Weights of a small CTC audio transcriber: width 256.
Rows from expert 3 of block 9, named by matrix and row number. Rows with one number belong to one neuron. Each number is 500 + 40 x the weight over its row's rms, rounded and kept within 0 to 999. All counts start at 0. Numbers have three digits each. After the name is the row's rms in percent of the matrix's.
# up: expert up (model.blocks.9.mlp.up, 8x256x256), inputs 0-255
# down: expert down (model.blocks.9.mlp.down, 8x256x256, transposed), outputs 0-255
up.6 096:544483503519510489425511501504483474526523479456487453450513409507525461519488472479466566576497515582470475500518580540525542511507508429531433538515541460476498475587537482477476459515473408496559504532508540449502541509496535514586490447458576503521474503477485511442502475457557518467431457519579499528470440582512478444564486514467554531509463441510470511565502507483590489510485560485497476463532457503567464444495539528470473555520462449515507476520463465452458461478534516439460487513595471492533526527419542525426432427525450537502494470483591478509520494545482515552542495521506538481554447468478440429503399543536577507463518502483473544496527504466522506489487441516448492521550527455483526484558472539502457505448512599512507453531582530472562433574494526
up.7 101:607537525570513476494490533513495466583515482475513530520526495558486517434482551388534541520534443492536414490500489518510468552521545565530501529535520500517469428554486493467443513523483497489458504543536526547494499438589481504451497511533540478493451524449454497451561424474548460603521520451444451556491434507402429392546504527489544504492539445505450499484506469560448522464529516416494494469431486482476490441514538474554544563517498487478536496540565535479469484506495517476600520486507508538542469539471463496492563522504539513503517465499506491534476529495510502520487417581472480527449492494512575501499462488500507430470511518439568526487465469527472460488466573429517490577446528489446492547538446467533468481508507434512448461532433435484425466475478570
up.8 104:450483513460502563512472474546498495482549515466425477528451524554535429516514469408488509565425530468497438456454464444581531453514460480461492523531475513484498530491483572503445483463497436478513549473429524572541498543445548572473515531551476585525541532452502479467525597509487585524490546586444453439478531488528506488449434513526453502480526522489520466433543489502510480480436544552529499527490489500498531441477533511528489507495485497543489508468581507386583478514528527593555490511508436558533432475543518479428466509529474518508545539550510489536561496425501443481480490449550481496507478500487528518484479487554512552427469517480558507508540473534472497548520452539562501534498461441550418507555535594415494455512518558465520458465495511485491555451470532
up.9 110:503476460484511405487519451512566465463498479555455442505440521466499556456551495469491508558514528468556495483472414502482472533571521521446517475517567469508525498536523501507453485501528547525506477435476475545481465557528502507525498490486492527538550409514522450474509567513372517521508443515478555499379526531502529479528543518475568524417506498556482481481431467570535513528422377556513505463521562503523504477538476496486459566489506505445505528453502491504545516528494523561520432498449510545475516494588446491506431546485488494586491539520529573500473472452482556508506503432495476489543495468489543610543487511519445453491540499461553544526511549505485509576471481519526493493475450560521505454524485491487474414411465462520530504479475522492457360516464540
up.10 109:481535581415501558566416489461527562531484479554552524461505505457512520479478546454508483497530503452534461397488499487542502505594524521422382529490519457409477562482526513446548530526479522422518553518507514576506474573526481489446433459474489524482457488484495516474502422466493458482500557474470510518553485483485479437526446512490519419532477473485608518497480422464459534504554499537459487531531528513448452454442495526431544488629505514520543525516525475477481549566479474468528521514468542584472480442566462542548503538417526540503496574488514476518546471442513471548469524496453511480548475525441471533436538448575451493491476490537516483496512496502448485526489463505484560486530466463453489585471546572518530453486504466544500493541518515477548495501478462
up.11 102:470525551448491521532485506512458507488520511498462533463522528494454502521432429528524447486515525539605487480473539527464454486456614406481543603518529519485520508489584484472459453534501537527467499511517475504488539536519496518562477530523536540566490593429503580527462513535460543509553553444474471498505478470484452464556521509492449495533495531463556551437504438606525452536506500458530485598570493531540505458500495566432496470505543522545457523454448459494431469493462495467576528483511474470561501519510468510454588472481483506487592435583466538468485496488400498495505529417546469412526545472506459456453480425519496580482483480545489475448508517500523456507440444466469453489502576490524475501510575455509510481483531487488493538510486521466529499471448556
up.12 108:506548495455452541461478513506469509487496489482409499504483493466491500548476464532483544584533421522517402518528503482549555533481502518527498512457503534483448504470472482462452508537482518455492538468572468578490539528531531566590512564435486481503432433493529491474463439548503488470499465517496559511478451491529579514444467477488514501512498471519520490542503438450490518475497528402503502439585528475458436497492562488488471542582466486554483525544483422477502521447501546477574570527496495582521440529442518490457477519493460545508448486543533478434549499483454512522417562533491480466530495422473400492522482367551496484482516490452503515497488522517500507511583483507493410583458478541523619579528556548461468478518523472531493490540453507501538473570483495
up.13 101:563431548523488516503441465517491460447506561430481591530517542506467508494574487515503507487532475434534552477461423553484497452484517475475416452514483516530568397494514552571532558556461445559473448588474413516551500459475440456562528448485544468491584497463497495602523502472512521505510481542536515449511477434446470450544471492577467471491551548481501471549478444510441501459488485515503496533434532475473471497457433491475533528507377579507464449541468486555442469537475569516502490458471564560461488479556457525572519526542458486506533514486514490456463540529489515499524496488463462530479488500489535543523501514519495519463433548434501505540438466493505476495436476495537522482492458528521492561479467510523484504398521549466531478523529503473515503591455417
up.14 107:515463483425498522449532524582542513494569566513445458490550485478503504487515518562555522532552432497530525591499515407563447424511551461577511532521508542496437496459482426538499517506437489551520495522443525499555517537488481545486451542494495492451470571505483466467513509533474529472500497605531494512530516533451420491554548463549461472500480540475515520560494573436507435451520536555449495537440494506543486490455431524425522475468493477424471484526515446533483492496470493485493523491543502565449572574533495541529412542438535523455501474595532479489537529484422498487531475481517498488498542494478486427436514587372524444559458466482470457545417554537530453528473525507433488485503456523467550511462487506505483485533500587515470475485483495535508526516511474
up.15 105:481534576507457503543542450535496500521536479531413525532499490505492511488487452484490499567475461485502463531443532506512503543507514464532436424522524551525573435561429408441498528553519456624464533575441443527443513554441550510616517514460560522469544472494478530514518460487473520568489510531545475442529444483550431486480457515508477500539491456469459500500489491524551397464493494473515487506517497511511413576477508531478433515512567503531479494508449479500528538558509451527610497479476516503432522459530506529471545515513499534506526472531489460542569460518476476480503537528517461489482481465483465573488451559479515513535454484474524512467501510489460537482455478504507568609568539383454514414494502474488537591445478503509489556430549503467560521489532506
up.16 105:472506535493478470520476498422518543544517428481499505514438498426479507518580454604500436486570524470476539512465491513552531481544468454518468467486475460441464511512548481527524479510576518562457535539509467527483468502510403491500534556504488474466471511468491487487480473467524520521415535437459482513586534486419517517490538478529488578532531499494586507557603548485463497467536554448521514494508500504509474549503487479529563491490491452478492502481485532474618511444516552453541519481485544490548567524538476523507534475358523496510471577459575459580596490441480466464524500480504471490460461481536492524578489528549463529518499469455501467475495424457459562521498536554527425448499559512480473535418429529459538446433543520536565513505458494522551510477530486
up.17 104:480611469505506538547507545538533533528522561496462550520504563578400461523502581536500496448469540453570537430422520526548494534491535508532469545500516437383520525480492464477510528506511550598488506440454557519530473424470555456530456510518462576542526445502497488476516513501449487531528496553533479557498442473452508470472482526499518528480483540466506526508441495549487544542514550486458503479497454497455472447547474523467509486506367513556506558493572515509450543491464550472458550559495463534476480470464448440476503504562429458556504466497512432466582447495499505491481423492500492446559427591502464462543513451492427453512449575513437547528499510492470493462546478497490428477492528445519504482522485464452490484419495507514539487484460512558506523480539519
up.18 104:476496459529408471480488478473469599587466504549429551515468551467562569486434504559509519530477472480586488475485570514499479511566545516487520512458472529477447514564434483429477509483515498509529429490492459486518475503478500445483458548502504544501520529503489475478496513555459508520441477469504479531454467543463490469472511535531439503510509531485573476587540591522530499522383537532482488503489544470420525495469460531488489436570465487538521465520464550486510527477436486529543559454479495526482507485554543591556471457475563523516464507431468492479501511504589456513435526549506406474425474504504502553412554521413549499454495513457484505494407583521507469570475515486530486450465497417497434502523556475437578485475498442469558520535488476502517543497489481
up.19 102:544406507538498503457455459474632551490541356460525459548488530539473487536512481553521443582498498537499594526542490484501470570512477478601473475503565499572465470458571482496562475456477560408489450567511506501504449473480474555432513519505509503478495535509508497464447568515517470499545566486444528477578523458518582473471504510473553497465502495510515514527521510508432424568446515502488461451473535520462535518499465492437504532483492560479530533439494564496536533513533490485556482487513523463511494526571467546461542536502503452443506473517582443453545506499487511447475436505533574548527488508494448509534531445481518474523499542445549588477495534503498556536427492401492502460440486462501456524489443433487497525492514453503453544449497521479481468512471467
up.20 098:432469461438498545531427474462457490515494454547465445501511493599484467568465529486482610478537493511499479520470499491519486471492508515533529545507476584545436453433490540568474485461552498507545481482484453457473502550430486516468572574453520491522507527523487470589531532543508571534464500403518511540541530542506467507545554527482457462538522480507452504492493371516526470472448416501493475583561505449440510462531478509553526454451503453496502503550577431506562470459547482553543555462549554507552497493469438534567477485563527479535478471412557484509492429475456492502502530416478556499485484527469547454437463465456485536538509449535536521511497510527547523498501520449561531522456517520493538528510475445515460534465541597513498446523480485463452554471463489
up.21 098:478489493455526480540441497464498395493517467536503473495537448616437544513512457522534565467551557501538544515486546491520537584534493473582487535528529537591547504493587461509522539512570498468458482498427498480509502434555502512501492440502508553483488542479488584502460536546495519532487547474518485399542510484480509453538527523431549428532589482477537478496443512526492544571538487503511517558454489479439514512478577461408498496560509513548531443500498498478443486444504488474561498544501495503581516471500562544467553543386519504483530427463574483458415469461561535474509536479469496490477533497488439507467512498592504477553533469500481550451490505509435528477484477531534468504468511490442478507504550522492515519532408519434480466435430423533477488481504479
up.22 104:452437459483509414498559523477493450565497544458490529500432478550538552492517529483465512501511470480508463561481481484552530414492480567537407472495534446500525501476540494528466548510455484512557507469567572436491434431519471456493546446508489496540549480457457499495465542505477470489511528534525482497444493478456582552509471475579495556459532507514568495519504437535519526516540515539469534468507583443495421509498457519556502447475520506492469445519455478522539553482551495398567483465525509462529412539483436490493597498560523478493515521519454507477407536483540480476503428569477469517478580507528485503493475606465532503541539546503437447478575569516445514489513573520558541463451455512503523476568525506546510522485479425534558520466518497449437528505524433
up.23 088:495514466467518434593484448519481463485490508566495507517489464528462570435489425489515479536538572572431511577505553504470503576506515515506454425488539524547511564478513473502553482483487482393505466535563504496456562530519503587443499481473542446438526524515497498522505456541562546513497460421463525563432453520508499559572488524432505461527492453456457526454472485524495452504508470473548515421557509512513494567494559495472531471552478520542447463526564574509444503497534512512511481485454478553507473523456443461398499508538529502498510400511487545520456537465568504415467431502508496432468481542491499453455474574503482501509521458508491516534516415522518522460522492518523559538472523533455490526533486512496466494562501480499505552513453635462447451500486591
up.24 097:498481482541518529515560550542518553566519479541500474520537498560508478479498444446527491500396442462521478460550473504544443522508530509483577460503561488526488430569436479497458466506495554464523533542487558508494563522549505440480477538468546415575575513505462551484547425445477499500520544497508495502479496447439517485416532436462475518466525608501532525528470457532495500456568393474521459455524520564448533490522513508446477522441541494503461562470503459515493542484462528500502555453597510516533500500501529451489429448541418525521476509518489388479449426508458506511556510518488523514541495546559499505510533496443535528483552475505532591500498499503488453592496598554498450480464516538512570473529437563513497480486525485522548495495536484449512434551552454
up.25 112:403494593505492459482531529555494494389435474516515531540529535568488494482470461493524512484493519405470552493509494432428408466524465444411545484547514443516494531546507505478485500576534495582541436558473541526527458476458513506501513526479489489474519545476484503417518488519484555520479583437527509573553515436455480513544539510511556530524497429477537515516490404464394467488507387507502572486537518532527485470505481543552594499520423513508491471532523521576530503436461466441484485538502519539486477540502524510468434509532469498505523500514480516509517511505435456522470584458489516403556548451482501501518439501519509543500465490509499570451514550485511509499428457549506407523507519449494481503446476530512471588531478500478460564481540467534489521525545521
up.26 093:453432520493528487514456498487450474441458467530468488547480471524506495530517542466564513490525484427435485527449487548413524552535516539483457503485466535459576474530560458473535494440522528547518478517512466560477535496476454448477482542457561609438475523533468502570532521524474514475486451561495525489455482543495499439509483483570479521506540544462481493545459498501515488562526435561523494476524516567491527481485516515469510501474397527472548480517498517481450392543549465517482534513490497562515518467529580479574420492551536565530542457432522464469560506511462516548485436494507528420481513480489505426464489503486424557441498528564459507519466495563495522439474531483537479490468532500480515474467492615474503420398392581436477494516541450490557485441513544
up.27 096:440552510517515559474449471467508441465479472497474436500516462550490422547513436523487517490473492479419384512474526530473518493563485509449445477500529444500543496557507487510474504499493415495453524461462472536487561428493467443577495437516498508518450537464500536514485488513605529520490410477507496532526517501504478492503578513544501501475575467546532534551514451518470453506451441483504510515466453533568478458535531552540449452480568421523509488465531504530389521493471433519404546449491548480535516510473545492558535490415604502525436507497470461482533563533495463415544479521471549448501520504533539494544531461564484439498490539505519475481459481509476566470474533474560543510457525436501540488446453535473542511462518563577451461557516443557480542481510566
up.28 111:517500502544496514534502484424555468492483518486578508456549530534499505542469541437454546466497466558460468487597503468518474521492507541552510514472514494595443565495552477493526511467457459463502481486487535474464518529522438487405520530447473487481542537483537529568487492486512464515426526484494554536539488446492525519472459475495500524488515482486577441458470414540485517507389483534514475617441497553459473448516496483559517469561563456479505574545482479454522470431444473478470525492556515446496453595487579460492544496528538510560476518533499490544554491476514531487585497483511534495502421486491474474519498539475368410555483508489510520517497505469517416440476563483477464463509511590526499462485542547452528489487492546496481533626480540447480559503480547
up.29 111:488463495489535575517529532516518568573522497522471498470549451549493404586490479504510494563530499475523488503517445508502494561545483490504515501560404567474443466552440502459418536481552512461540496492513494544523538452544443485508495487519506539519505432469435532485457465462526541489447461535490526490453541555524486546481455511521465466562469511462420495515477468587445454450501482539467457498517491516607461488487544530489463475517456511557536519498498507388422494558491525522524523505483459491474534574582434478454514479450461582522466481428379523474473540546484471511483519560447502497512509496468494479519472464552486535448452473474474529501494584484468406516540531517497576505474475631534429491507457543487564519509437531481535462480560516478482473531526517
up.30 096:517429516456546436445575493491512489564522548527491491563491445473462532571521476464525446456454515467567466494495500550540552545503503475463570519469473502557514470439466560567534523534481545469450482473506471441530499473560529542442541471517498507499519486521505498478513499493566578544514503560446524510516463470453443521519438518540476522502494500514496444528530412493518538428540490522513455569481463462536524537511516567518526476513479478478518489543457500500452452452536516493510536531514425465546503512566410483396586461423514507524616452442461584500490474518471459419480516515492580518553521463452509509493421473459493516531555500518504411557504479488499518423538519475458545491516480386437497395469498427529552496504497465438517461525512520453486509504499523
up.31 083:481427506460514475505554513486438435458481479472545555545546480466518446594488488499477492545599496478451526583496532475590491517490540545470543474537416419528522464482483501488474483479540524505511394512505499498464463472541470463436489523429544503489480431480482459509478487500432528541568461503486484542497557426552546571542462504479556522471495526515488493566527468456480467481545461561500461419444480481560507514503513539498524499549554511507514470475539443504514487472537517391430582546558502535428523486505446525502414445517489491504478522534551558523477430498526567443519470475466513531476480516528537498583530551530498468491527505555496417460484523525530445476496529488555506460441534468546513511505509464477467468483467665440529533521500508504539476532449498
up.32 105:493583528522508538513577436552508526538516523497481474504460489502598559526514537572479457561492501505553476526518517442488489490440522459476493505493436422465585534479443471504508515606489522432454574501491538531471553527503602517571460538493450556502564493439530539472508430536490459508560572540460492515419437455454550371562494545523483530480541478527443481592456537532495514562546487459509496482555475510546491515553473491524464463537552526487474461502507509512542458465494529514478550521493502473483489570491497499505490486493462436496498424483580477445512464466523544445518503460516569488497547502495533461458451574548484462498466513413523490490522509483486507487530534481482407535507481522430464464526461525465482441485465421439529485407473489446519486494537513
down.6 086:506553479498491528549516546565572533424435526511513435523484436481460503520551520539489498530384551467448484516448475517496501518564508449512459462529499484488469465576507525549465537492460520525508478556516480489522456532498434515543495411420437478541495488455483581511489488540451493571586476397469514448497546453531568546580413430440510465491490529537466481571467542509463574585526536492541511515526519474519487472475429537490539486443491507484509525436474489538484548513511529489465456487543498535515462538486521460486455559525511507533546478458518472472545525508494537503518441434491452463568515457527543580479554549425464493500558535547448478472503527454521456547483481520512581507522447418499489429437460513481475515555535547474505462470502467507399460503529471
down.7 125:498498476492482459495472506495525552443453536460480536483468485441514456544487504448418490461566503479381507510480501465465531508606449446526455477525519487536509466526497530452548492444566456476474527497538488473526620452487574473535508460464482487522512507500471471467556510524500568471437431540420495542489559498496562472520562487486500506526498514578553501429502503477536459547511515408502544504528561591463476579429532540474544609469441487513536490474545575487528497570540515503519467499527500489503462442525544465458497550431585542491486472489460551502471539426438464484481512444520453580543503503509490465499478503477489523523439498556441522486412486501523551547485493432525509553554481496440444517492525531580474443546513530546523467477538511549496451466530535
down.8 094:511523481497399540512456551491503480444431533452486574506478476555500515422427549488484511547527549488466483529529500445464475433556428451471533514464520479514489517515549480481463495502523477449463513501444560441496509458492555482458486485440496492475572434521501569504431499482553497532511496445508505528498511526520489462543416453473501519555514452511579435488531415471501501455494575535444461407466509427510468582597506525496511542515533497540531462490498515476460539473493511635467512552571542536517516499538465545455411530487485554526521536537481492500445459461572505548560522466534506437547507417447531461493512500510533453501523490519415487432554509513506507555494468465519563503470543505531447496535507495582496479587544518462448463529465496488524488554475571
down.9 112:455520576494527469571511492577504510497550516544458411464553541502525506526542517462502425528502501581470523525390484528572487527503488491452489503540381444508572552418566456468502520478496429494464517495499508575554557494503439534442496490501487599525497525497527553498458524494474515537469453474494506495563579479462523507475510542516422453537572536580538436499499516473501519497471539571504556540537504492481463532437516451488512473552460487557534485494564430509529477579563528562462484532429530407486513504491557511497585526505469523497495519545524452579473515483555470517497498560481484548487479479500487531486596480446477489528533496455532483467490537467501499443542456473482479489518571517506431431493517591507486504506559527502512488455489501537457415474536484
down.10 111:431460557451395506537485470470443483537487492551544500515441523437439479528541516475514551474499516504519474461527465526451542495439517513508499450482480551505505465589424501475511538405470505457484509491570535545504430538481404545564507558461509554489446549531522437533492445490425544605516465445509501484405479500507553500500544489593495564451453543505547507478551537551447447529430552493447470503482450449504519497452473498586531471546529483489545553538497490444512439492547428524498459466470445497460543530488463479545420472559468483495472472444441550509471517485506525537539498471511563533453457502530463494532472565492517485480460513476531479498525448526482496523515472515481512522534481481522503525457435496505561439537467512585527565532444518561582480441498537
down.11 098:453494470485523487517524523418528496476489512456501572493481481543491458544528483527457560558561452455535531479487549523581507506518595451458526543470541454530538518474461457508518476493473545499480482491498619500475468500488483531527498469557489526438530511482538518481501484458572521543496492521511440499576512437452478493468514455508508499496499445553424540493542516523439470469473503512462489523512446444455574465545424473483555519525605512479462481513526540465526419532527503475495484478526445502490451463588506551500555528470505512439499615549499533481411471535521427432439494523457465468535571447479515454463474460522479457427470472509480542495549539523512535581451410535530461486502533433461536487550430392490491417486573551530505541483541486449505460503511521
down.12 108:590488481447575481507541530412480530473517539547513515462492525488524454480459493496513515531499449457436503449552469465440545460582439571511510432553544494448464495503458426518461457462468486562513495477532501457439594532534443497485544462523466487517538494537490506514521558456508486513500571574504536530481474497511476484524521534469388501455497486469544520499458534459518528540511442420557502500579616521494472432474436515557479531494511451449531509479518443560457544459550477551497463497504496533436514500489491454536434546424533419437580472554528549525529460467505497544471484400483488518454498552477508407562521495461469518528562540520574487511462490495514475537492479493423509485447488501489563521519559536516476496481537487460488467445432488511562525502450479
down.13 114:507529558508541515469547508525492538491512422547474417565510558429462585503538531447456459513503485537525540451519504513479544515402509523548519487517551515441547542553483478511498534528440495468525480576472530497509493498559488477523512480493588498530509471553435448471490516536502471466547520389518497482559585481453525523420463444476529493514487461437563522586492494509489469444422485510526481487441476521504498481491588508579506610494469527555513520482493465457455433495486486469508489516479439544527539516459418527528557476454458518507483495447503482548444447570546456443514548533542565508435466478517449460464554451497543504460513539507462489569530468482488517471522483504475582429553474537495496511434433500502530525595471456500492504510558557512500533477503599
down.14 105:515542459530552539460531526495510468477504518535435488450590434485432494543518559473493483494532468472482470494404458335564465494513492523481465461573484451489466521477477516538518492519404503452521542573515512478510502506511453463499463518445512435556539524540529469506462554495483524520517526456494487473440593508507541445547474574563471499488481510582522447504488517468544506572528479471460510542456444603501488497483528544474484571586483556502533487467458504560535555494499497459467506516504463511523496444560539501474433518490422457509471523489470482507474532483487413516458499539523524479528503481517472460476495490467563483528529500551490562446577467397531535478427497543537516474555554474427563449478576499461400471500537559442490540489508471525511514479528491
down.15 108:486400490542539476557504454479459503506511508510524517518424490494470494562437489528497538486535525511446477490496492542470468502555531487484492559515513561527503546525476545479540585542505500520473443539543536482428519549476492504529482573453498493512453474519451519520581532499506461595578567547543485523476551517498561486452468493502486528445430439485515474547460418537451528504393407493527509515544509433510519484523501537549587507572501537497481439538463528438496474458529458510480538456463534554537516506451518489471460458466570491528527454521545447517478541474497540508457466446511518473504398484504501562525557505502531506515467550512548516504559591405485482491532441506540540467500539413585533526436549479471478527482434484491511505460447454547421435464493592
down.16 107:433530489521512484476413506402427467418456572548458515523476526484545499435500514473515558585499487550443523470472496472434508477480467520460515551453497524553528455515491505490527508484474585431495521441496450398489360520539555471453476523478470435504481494516543550513611459464496430486544495481459516479506508485464414451507456456486462506530482490494523453481546513468493511520553474533521501543502480505481475437457541558433472535525484497508525436544556562492488530519577499542520414409523484529540469560537496531449480451520521521521528520496492499552472484503533507506503506545480528566442493552484530483521448447509486548407515520479516564506465447490530542582429538514477562529489489499495505499494414478536513486447512504499521442538533599497553446534552516
down.17 103:483507450536455507519507372406517567502533477479569507473463454479544493490435482498504529510516389478418510521467504451466469518520459447504570452507515516527538530552443505485508489457517492508416502418491563532511579546528473493555585566519527443457496547507559457510481541510480518538539505461566470545527479522483511475513529573477545479464516486478512500505413516502506471484475503480508475512532526463559514519596504543525457468543483537489426510528506521472452558542499509454443529512496520483431544519513536461501492529520517571452493484524567497482487490477463512454473518456549530466538524467501408559538466523490418462513528439481478515486511509481452525481510565532524498476486559402481500535489540452446512531556555521544470487399471507526573437600619529
down.18 109:539480491454483497465474534515400454493508442585518517476481409525436511480531533465536505451576474476452528505506548545541518485452525492519486531495516527344529498454492524508459483519542518454540580541538482549409517523486548470443446482552510471539441506503520500486499513513479507549514453516526430526579507498544504525452541538523408532526510572516508499565521491470472518528503499526485479495562490515510495476565490559414492487572523512460511558525444466538497514421439482431491403487449479525457483495561533558520466507479522490486494471476488492575466535535530499492497555561451556521523558508514468501513484442581489495467490487415458503512575405513502512460491472560484448564441482460528533418542441490541464514476555526419496451447505489540451518552550514
down.19 098:494465504478519436480540537516459576503494544473477448460453544500570466527447456489552484455464488563445486518511519590516482515504502516538470541497530525503457434418498537480529420441500477453510466603492486518462469532484575461453487518496436469491482510454576528459474503546406453527485442488543489537525404556470491575471501542541518460515519492507462520441520479489521524400417557501480533546548467475452500525487520471540501541578473526502488484461537457474498508503466580520541494512466542533507512522428496519459545458507519454510427491500523470563489456536555499495523465537506559586575486533443509502498515555547532581534459476458484424525549508452472481520480492450496465474485469555489428472408574487532462530472503562497516490466535536631462509550460509
down.20 106:446447498540541478491479529417544532547517405519438535524490570452526565527517556531445498498449537464508482434534510452534496548510499479459446521488551569482507468546497533427512505489466490436473451527465511484516482635520585489448576481536498505446529490448480529451541546482508482495548546533465421507507476596430528541452549526476514502488545537483551582492473450452486503438510521553448519465496513445545519482423531488502456411422538496539448518543493565437504506509475494511492505509491485482512503510511512502487526465442467505576535437540471472529505445500534528470504487578595503607521487427486468478465487545492527460538530517526466494509488439470516489486573507520540455543511480486536431512557520487488494515467560453574590472581490530540468526532473487
down.21 097:519465486469500535530495518423484433483540527471472523582511540511512450553480491552513478489487480522511445525524531541434527469517413446541519563485493555511565481515498479441463461427467483585479442427516488505507513472500498494504516442465446498540462520430477496460480514481519558429439475521503510513564501487572557483491538447446499500610502494468460517467460501514453489459540496469516488448498560497396535466515475490460460561533485500440551531557515559456485528508425524530484538507493492554510526530463558523534477588554584535478451496590488594474480501457506505500519456470544506495465537502510519551450487587480425489502452496535505554461473495560537421550540560498550499486460463466622534493497511490443521543445469519563545505465521551551495525396457507
down.22 100:536466518537405450564479465536420541444457455469525494480497531453489515539390526514458451459543551521514460494476529482451499479457463484529510532484536469468576492515456503477455577513454501495466491492458546509528515535508474547452531506520602513582492484508489508438554524536524518533431545524508539538438556491535488534489467474481489518466503525538500478474548537520503401477449568510515460529559480516547588432470531496503562462472574511535523478529496428528504505534541470453467456476509482481548463470434518489459478592482491433478465449532516469468552572510509457482450484490546494480513440478492510486504514530463453521522387465530475538538527516492487520463540403526515503497514407470451495569462532424452530495467578474493538499514504450548374545501497590
down.23 086:475435547550491528584471536467535593514508510560502500482466494529538446459529533497450468478513483452486533570543480559537484461516496570560510506557496484466492526537501529511492513427503480552534540453499507520473427470523481464491473437410497457509530577515425528470529486449489483523535434515595505508486527458607498501493499563560511496500506512490455500423482513455515483499498468458560462501507501474442517488451395412500441497495537445466546547539509550469440438477594493526492527507506552543474561499554531500508501436502459571499455571575479485473449528534459541509438432514445472524557435531528441533454529495494470493469490500574468485507477439492519420515563553493521544492524492483561474475441550496466524574416453436519531495469555446458523466514484463
down.24 109:473503470514446430467551467545524499438490508568463473499550478540497460469517487481506454507530489524462449541517524507499523483523469457511525414555522512549420546492447509508507463468559466518440480558511547485454563486512521463537501465445502399381458503535528557488455482505584558474557502583480509405522489464509470536486510451521477518496499438523531534520568476587486474520578499518498528491442482519496489465478434484504561457444479553461570522510495525413479536535470508595526523507513547512470443500518527513501482515474463467549458478516544498562516479393498490498556407413473507451503466553518489565503543550487517493475469508412547496481453551483509558581530463535461428504509528462474521555513502511556482537540515564479485415499502440415497471478529449
down.25 121:486521487489510484495511572523497517530479517479473462461513519538493496447450550446468542463533540461445492521495513512511517415488484511558522547459466516460539575419504508531412506545461490526506455473478543522450500529514527472538564470529449475467506496530506472528473525482495561588552467500513532495507469537562454463408476496457451435501525462494474501515509528512496471564474468525447526441542482509481487519456488468464421500458556490529495510579467498435571483387438562520559476529490498537465502528477483596613431460447545562498456507505606489442484533508456494446508510452438453544503491432554530491518536504508518586502503484403504438512511544538491491485477465433489454431509571401550467541537441522469479564513467510510507584537527510493490551423490473
down.26 103:478479529511501444599469487458519497561555547495468534460480491466518464515496474566494448432430555469503514538545428481471546556414511471479525515540556449449581522492593534524461456577458510520558496499463474516459528561439498461551448528478490525468457524403502457527549481507514502541451479468428490451487484449539549533512434465502538488541497495544521519535422533535515515454465550495504448481566478460471461561548449478512546522532472476518484507487489475488568507492526520480461507524564544489506477555514469401490505491482524486537539457501528486516557502539538530405500502499542461505508473524505474501444548491530550574389544496511586509571566475541486547515478567535532523504515461507502601560503551435531553463534492484527400463491459480510580456478505537
down.27 098:478551420426477536517483499541489434456491524486463469517535514421472516452500528530496369560440490591539522490389509534520513497513425523479490521472522428488520522500521525520466533483410478517480507512532503466436528504456518451497487474437465494543388478542493493528502585492498515474530464443559504531445536458492553460521414537482464552492570461493522409530541428477527549490558505500492522553521449542509496490523524429526528490490419446519461519459500445534528484533489491554466504513552464548514520485456570537544529461518556611553490577540470501450497499529494488522445535520471484496512511588537544525498527498586499530439448525499528455492460480478475528485438569503445533407471568525528472506465498525480499538568549479470508493529460477572506485498490461
down.28 100:461512519440540470468508494470562485485439442480584492494504575491549531441512516488589494519428484547467428535562452504498448488516481484490472463552536454503484624492521624506512484498496498498615454507455494490459506453551454473450482452483499503501518527486445481481506536553474519451552429494552520541514528508471519491541532533601485547509501494539437472472507502517562475532547549518467524443549554528452448487515479458433556454559508585517527569494511541528513495504499562557512537533470489450507438516419478531545582452494502512504528541471546481441525544484450562512471493531574514465432484503442520454501586532427513497491446468526438416489568490524444513509505544491527523508545501428461544467524484528499477522461519552547517517550469526500458531509452436
down.29 108:467500538561540496536497435541479520512440499581498523519530562476454536524534456503546543561535522496507525519467480431493581515498462496534464502603518460510433521466504447485591458521481435542497449561465473477552435511508505455471438484475566556437555504556492451524557490548499495492540504544474453555513549507481562489468492550542480521533534474472446481523476529526523464555533457513505512490504487438484503504516513460522441492455478409593493433501538542479407471439442499595479471502483543496475478528508554438479474561473556442528560519469446495554503460521423465500480494553539545516520562546500462518554541513464476515540492566581505477453492507437533525519489467523552461455437564522477545549527549523512458439547599496481570514459491506509567497421490482
down.30 102:553514477465424563482543568506450512475490508491497512488550502430482473523526461419478475537570553580509436498441501550552434554529549466499437492476526516518447498539453497534516484513520494531548552472494498471527497497421523516578549494441452505555499550501491500477534468522510437428566431507546377471462470534539543510490497598591548472521466506506501456495490478492468503553528451590512579543512481461528591457500579536510497512461585490481433411516534498449481506472461463461519434446524551509527507452527474494467506470524462505498434522535498497525570572515422512537486515515563503488476556473541477514470456445480536498500492518522434511471441510503465483526457448458486485531474521616526512458492470495489476444537530496464473505404498465461549495499542448
down.31 085:472451505494446525510484448496489564596474509510557507460487475446476483535480533515532529473535517501573487509540505519466521445509591502475483449489447511502575531542468596531482503542515528539550519538433537475515562498475478498421444522409554480484543469535473525541511461462530548507408505488449566461476561596553470501497497501442464496555535542496425478496497487569519550498596553507543537479453522450518460508440515448487431430544549477531525507487439555503477478464511479481554512438569486481464442555552418483531553564521425480562433504455462502519470492490495525527507487544561483501522536492487555526556473487465496480510576471514537507552506433462465475504465516466540524516419449479515501486506546423448496545574491510466534547589462525438475533517478453
down.32 106:513543472535493491459514511433530487545424465471514520512503551443469523515525452543542506480477450449481522546568485481546469483527504532470501514483489440450527466515509528471516429526498505464464492493511488492424500522527513585515493551467437519456496551574482537489474558511426525477559496497454507525482408599575505472504544565526574487472520584539486463523569453405535455464505530434504476457475551464595429502494523486480598493512519477452532518472458487483538487516525476542490485497469528435473490502548526449521496444498421520555434507485443415504539463511565435458544547446471473448511560455488428531465483479507522461429474476416462471552577529490493491545537450468450547509537483424523526464484444437534493473455507536509495480506604498431464509484488447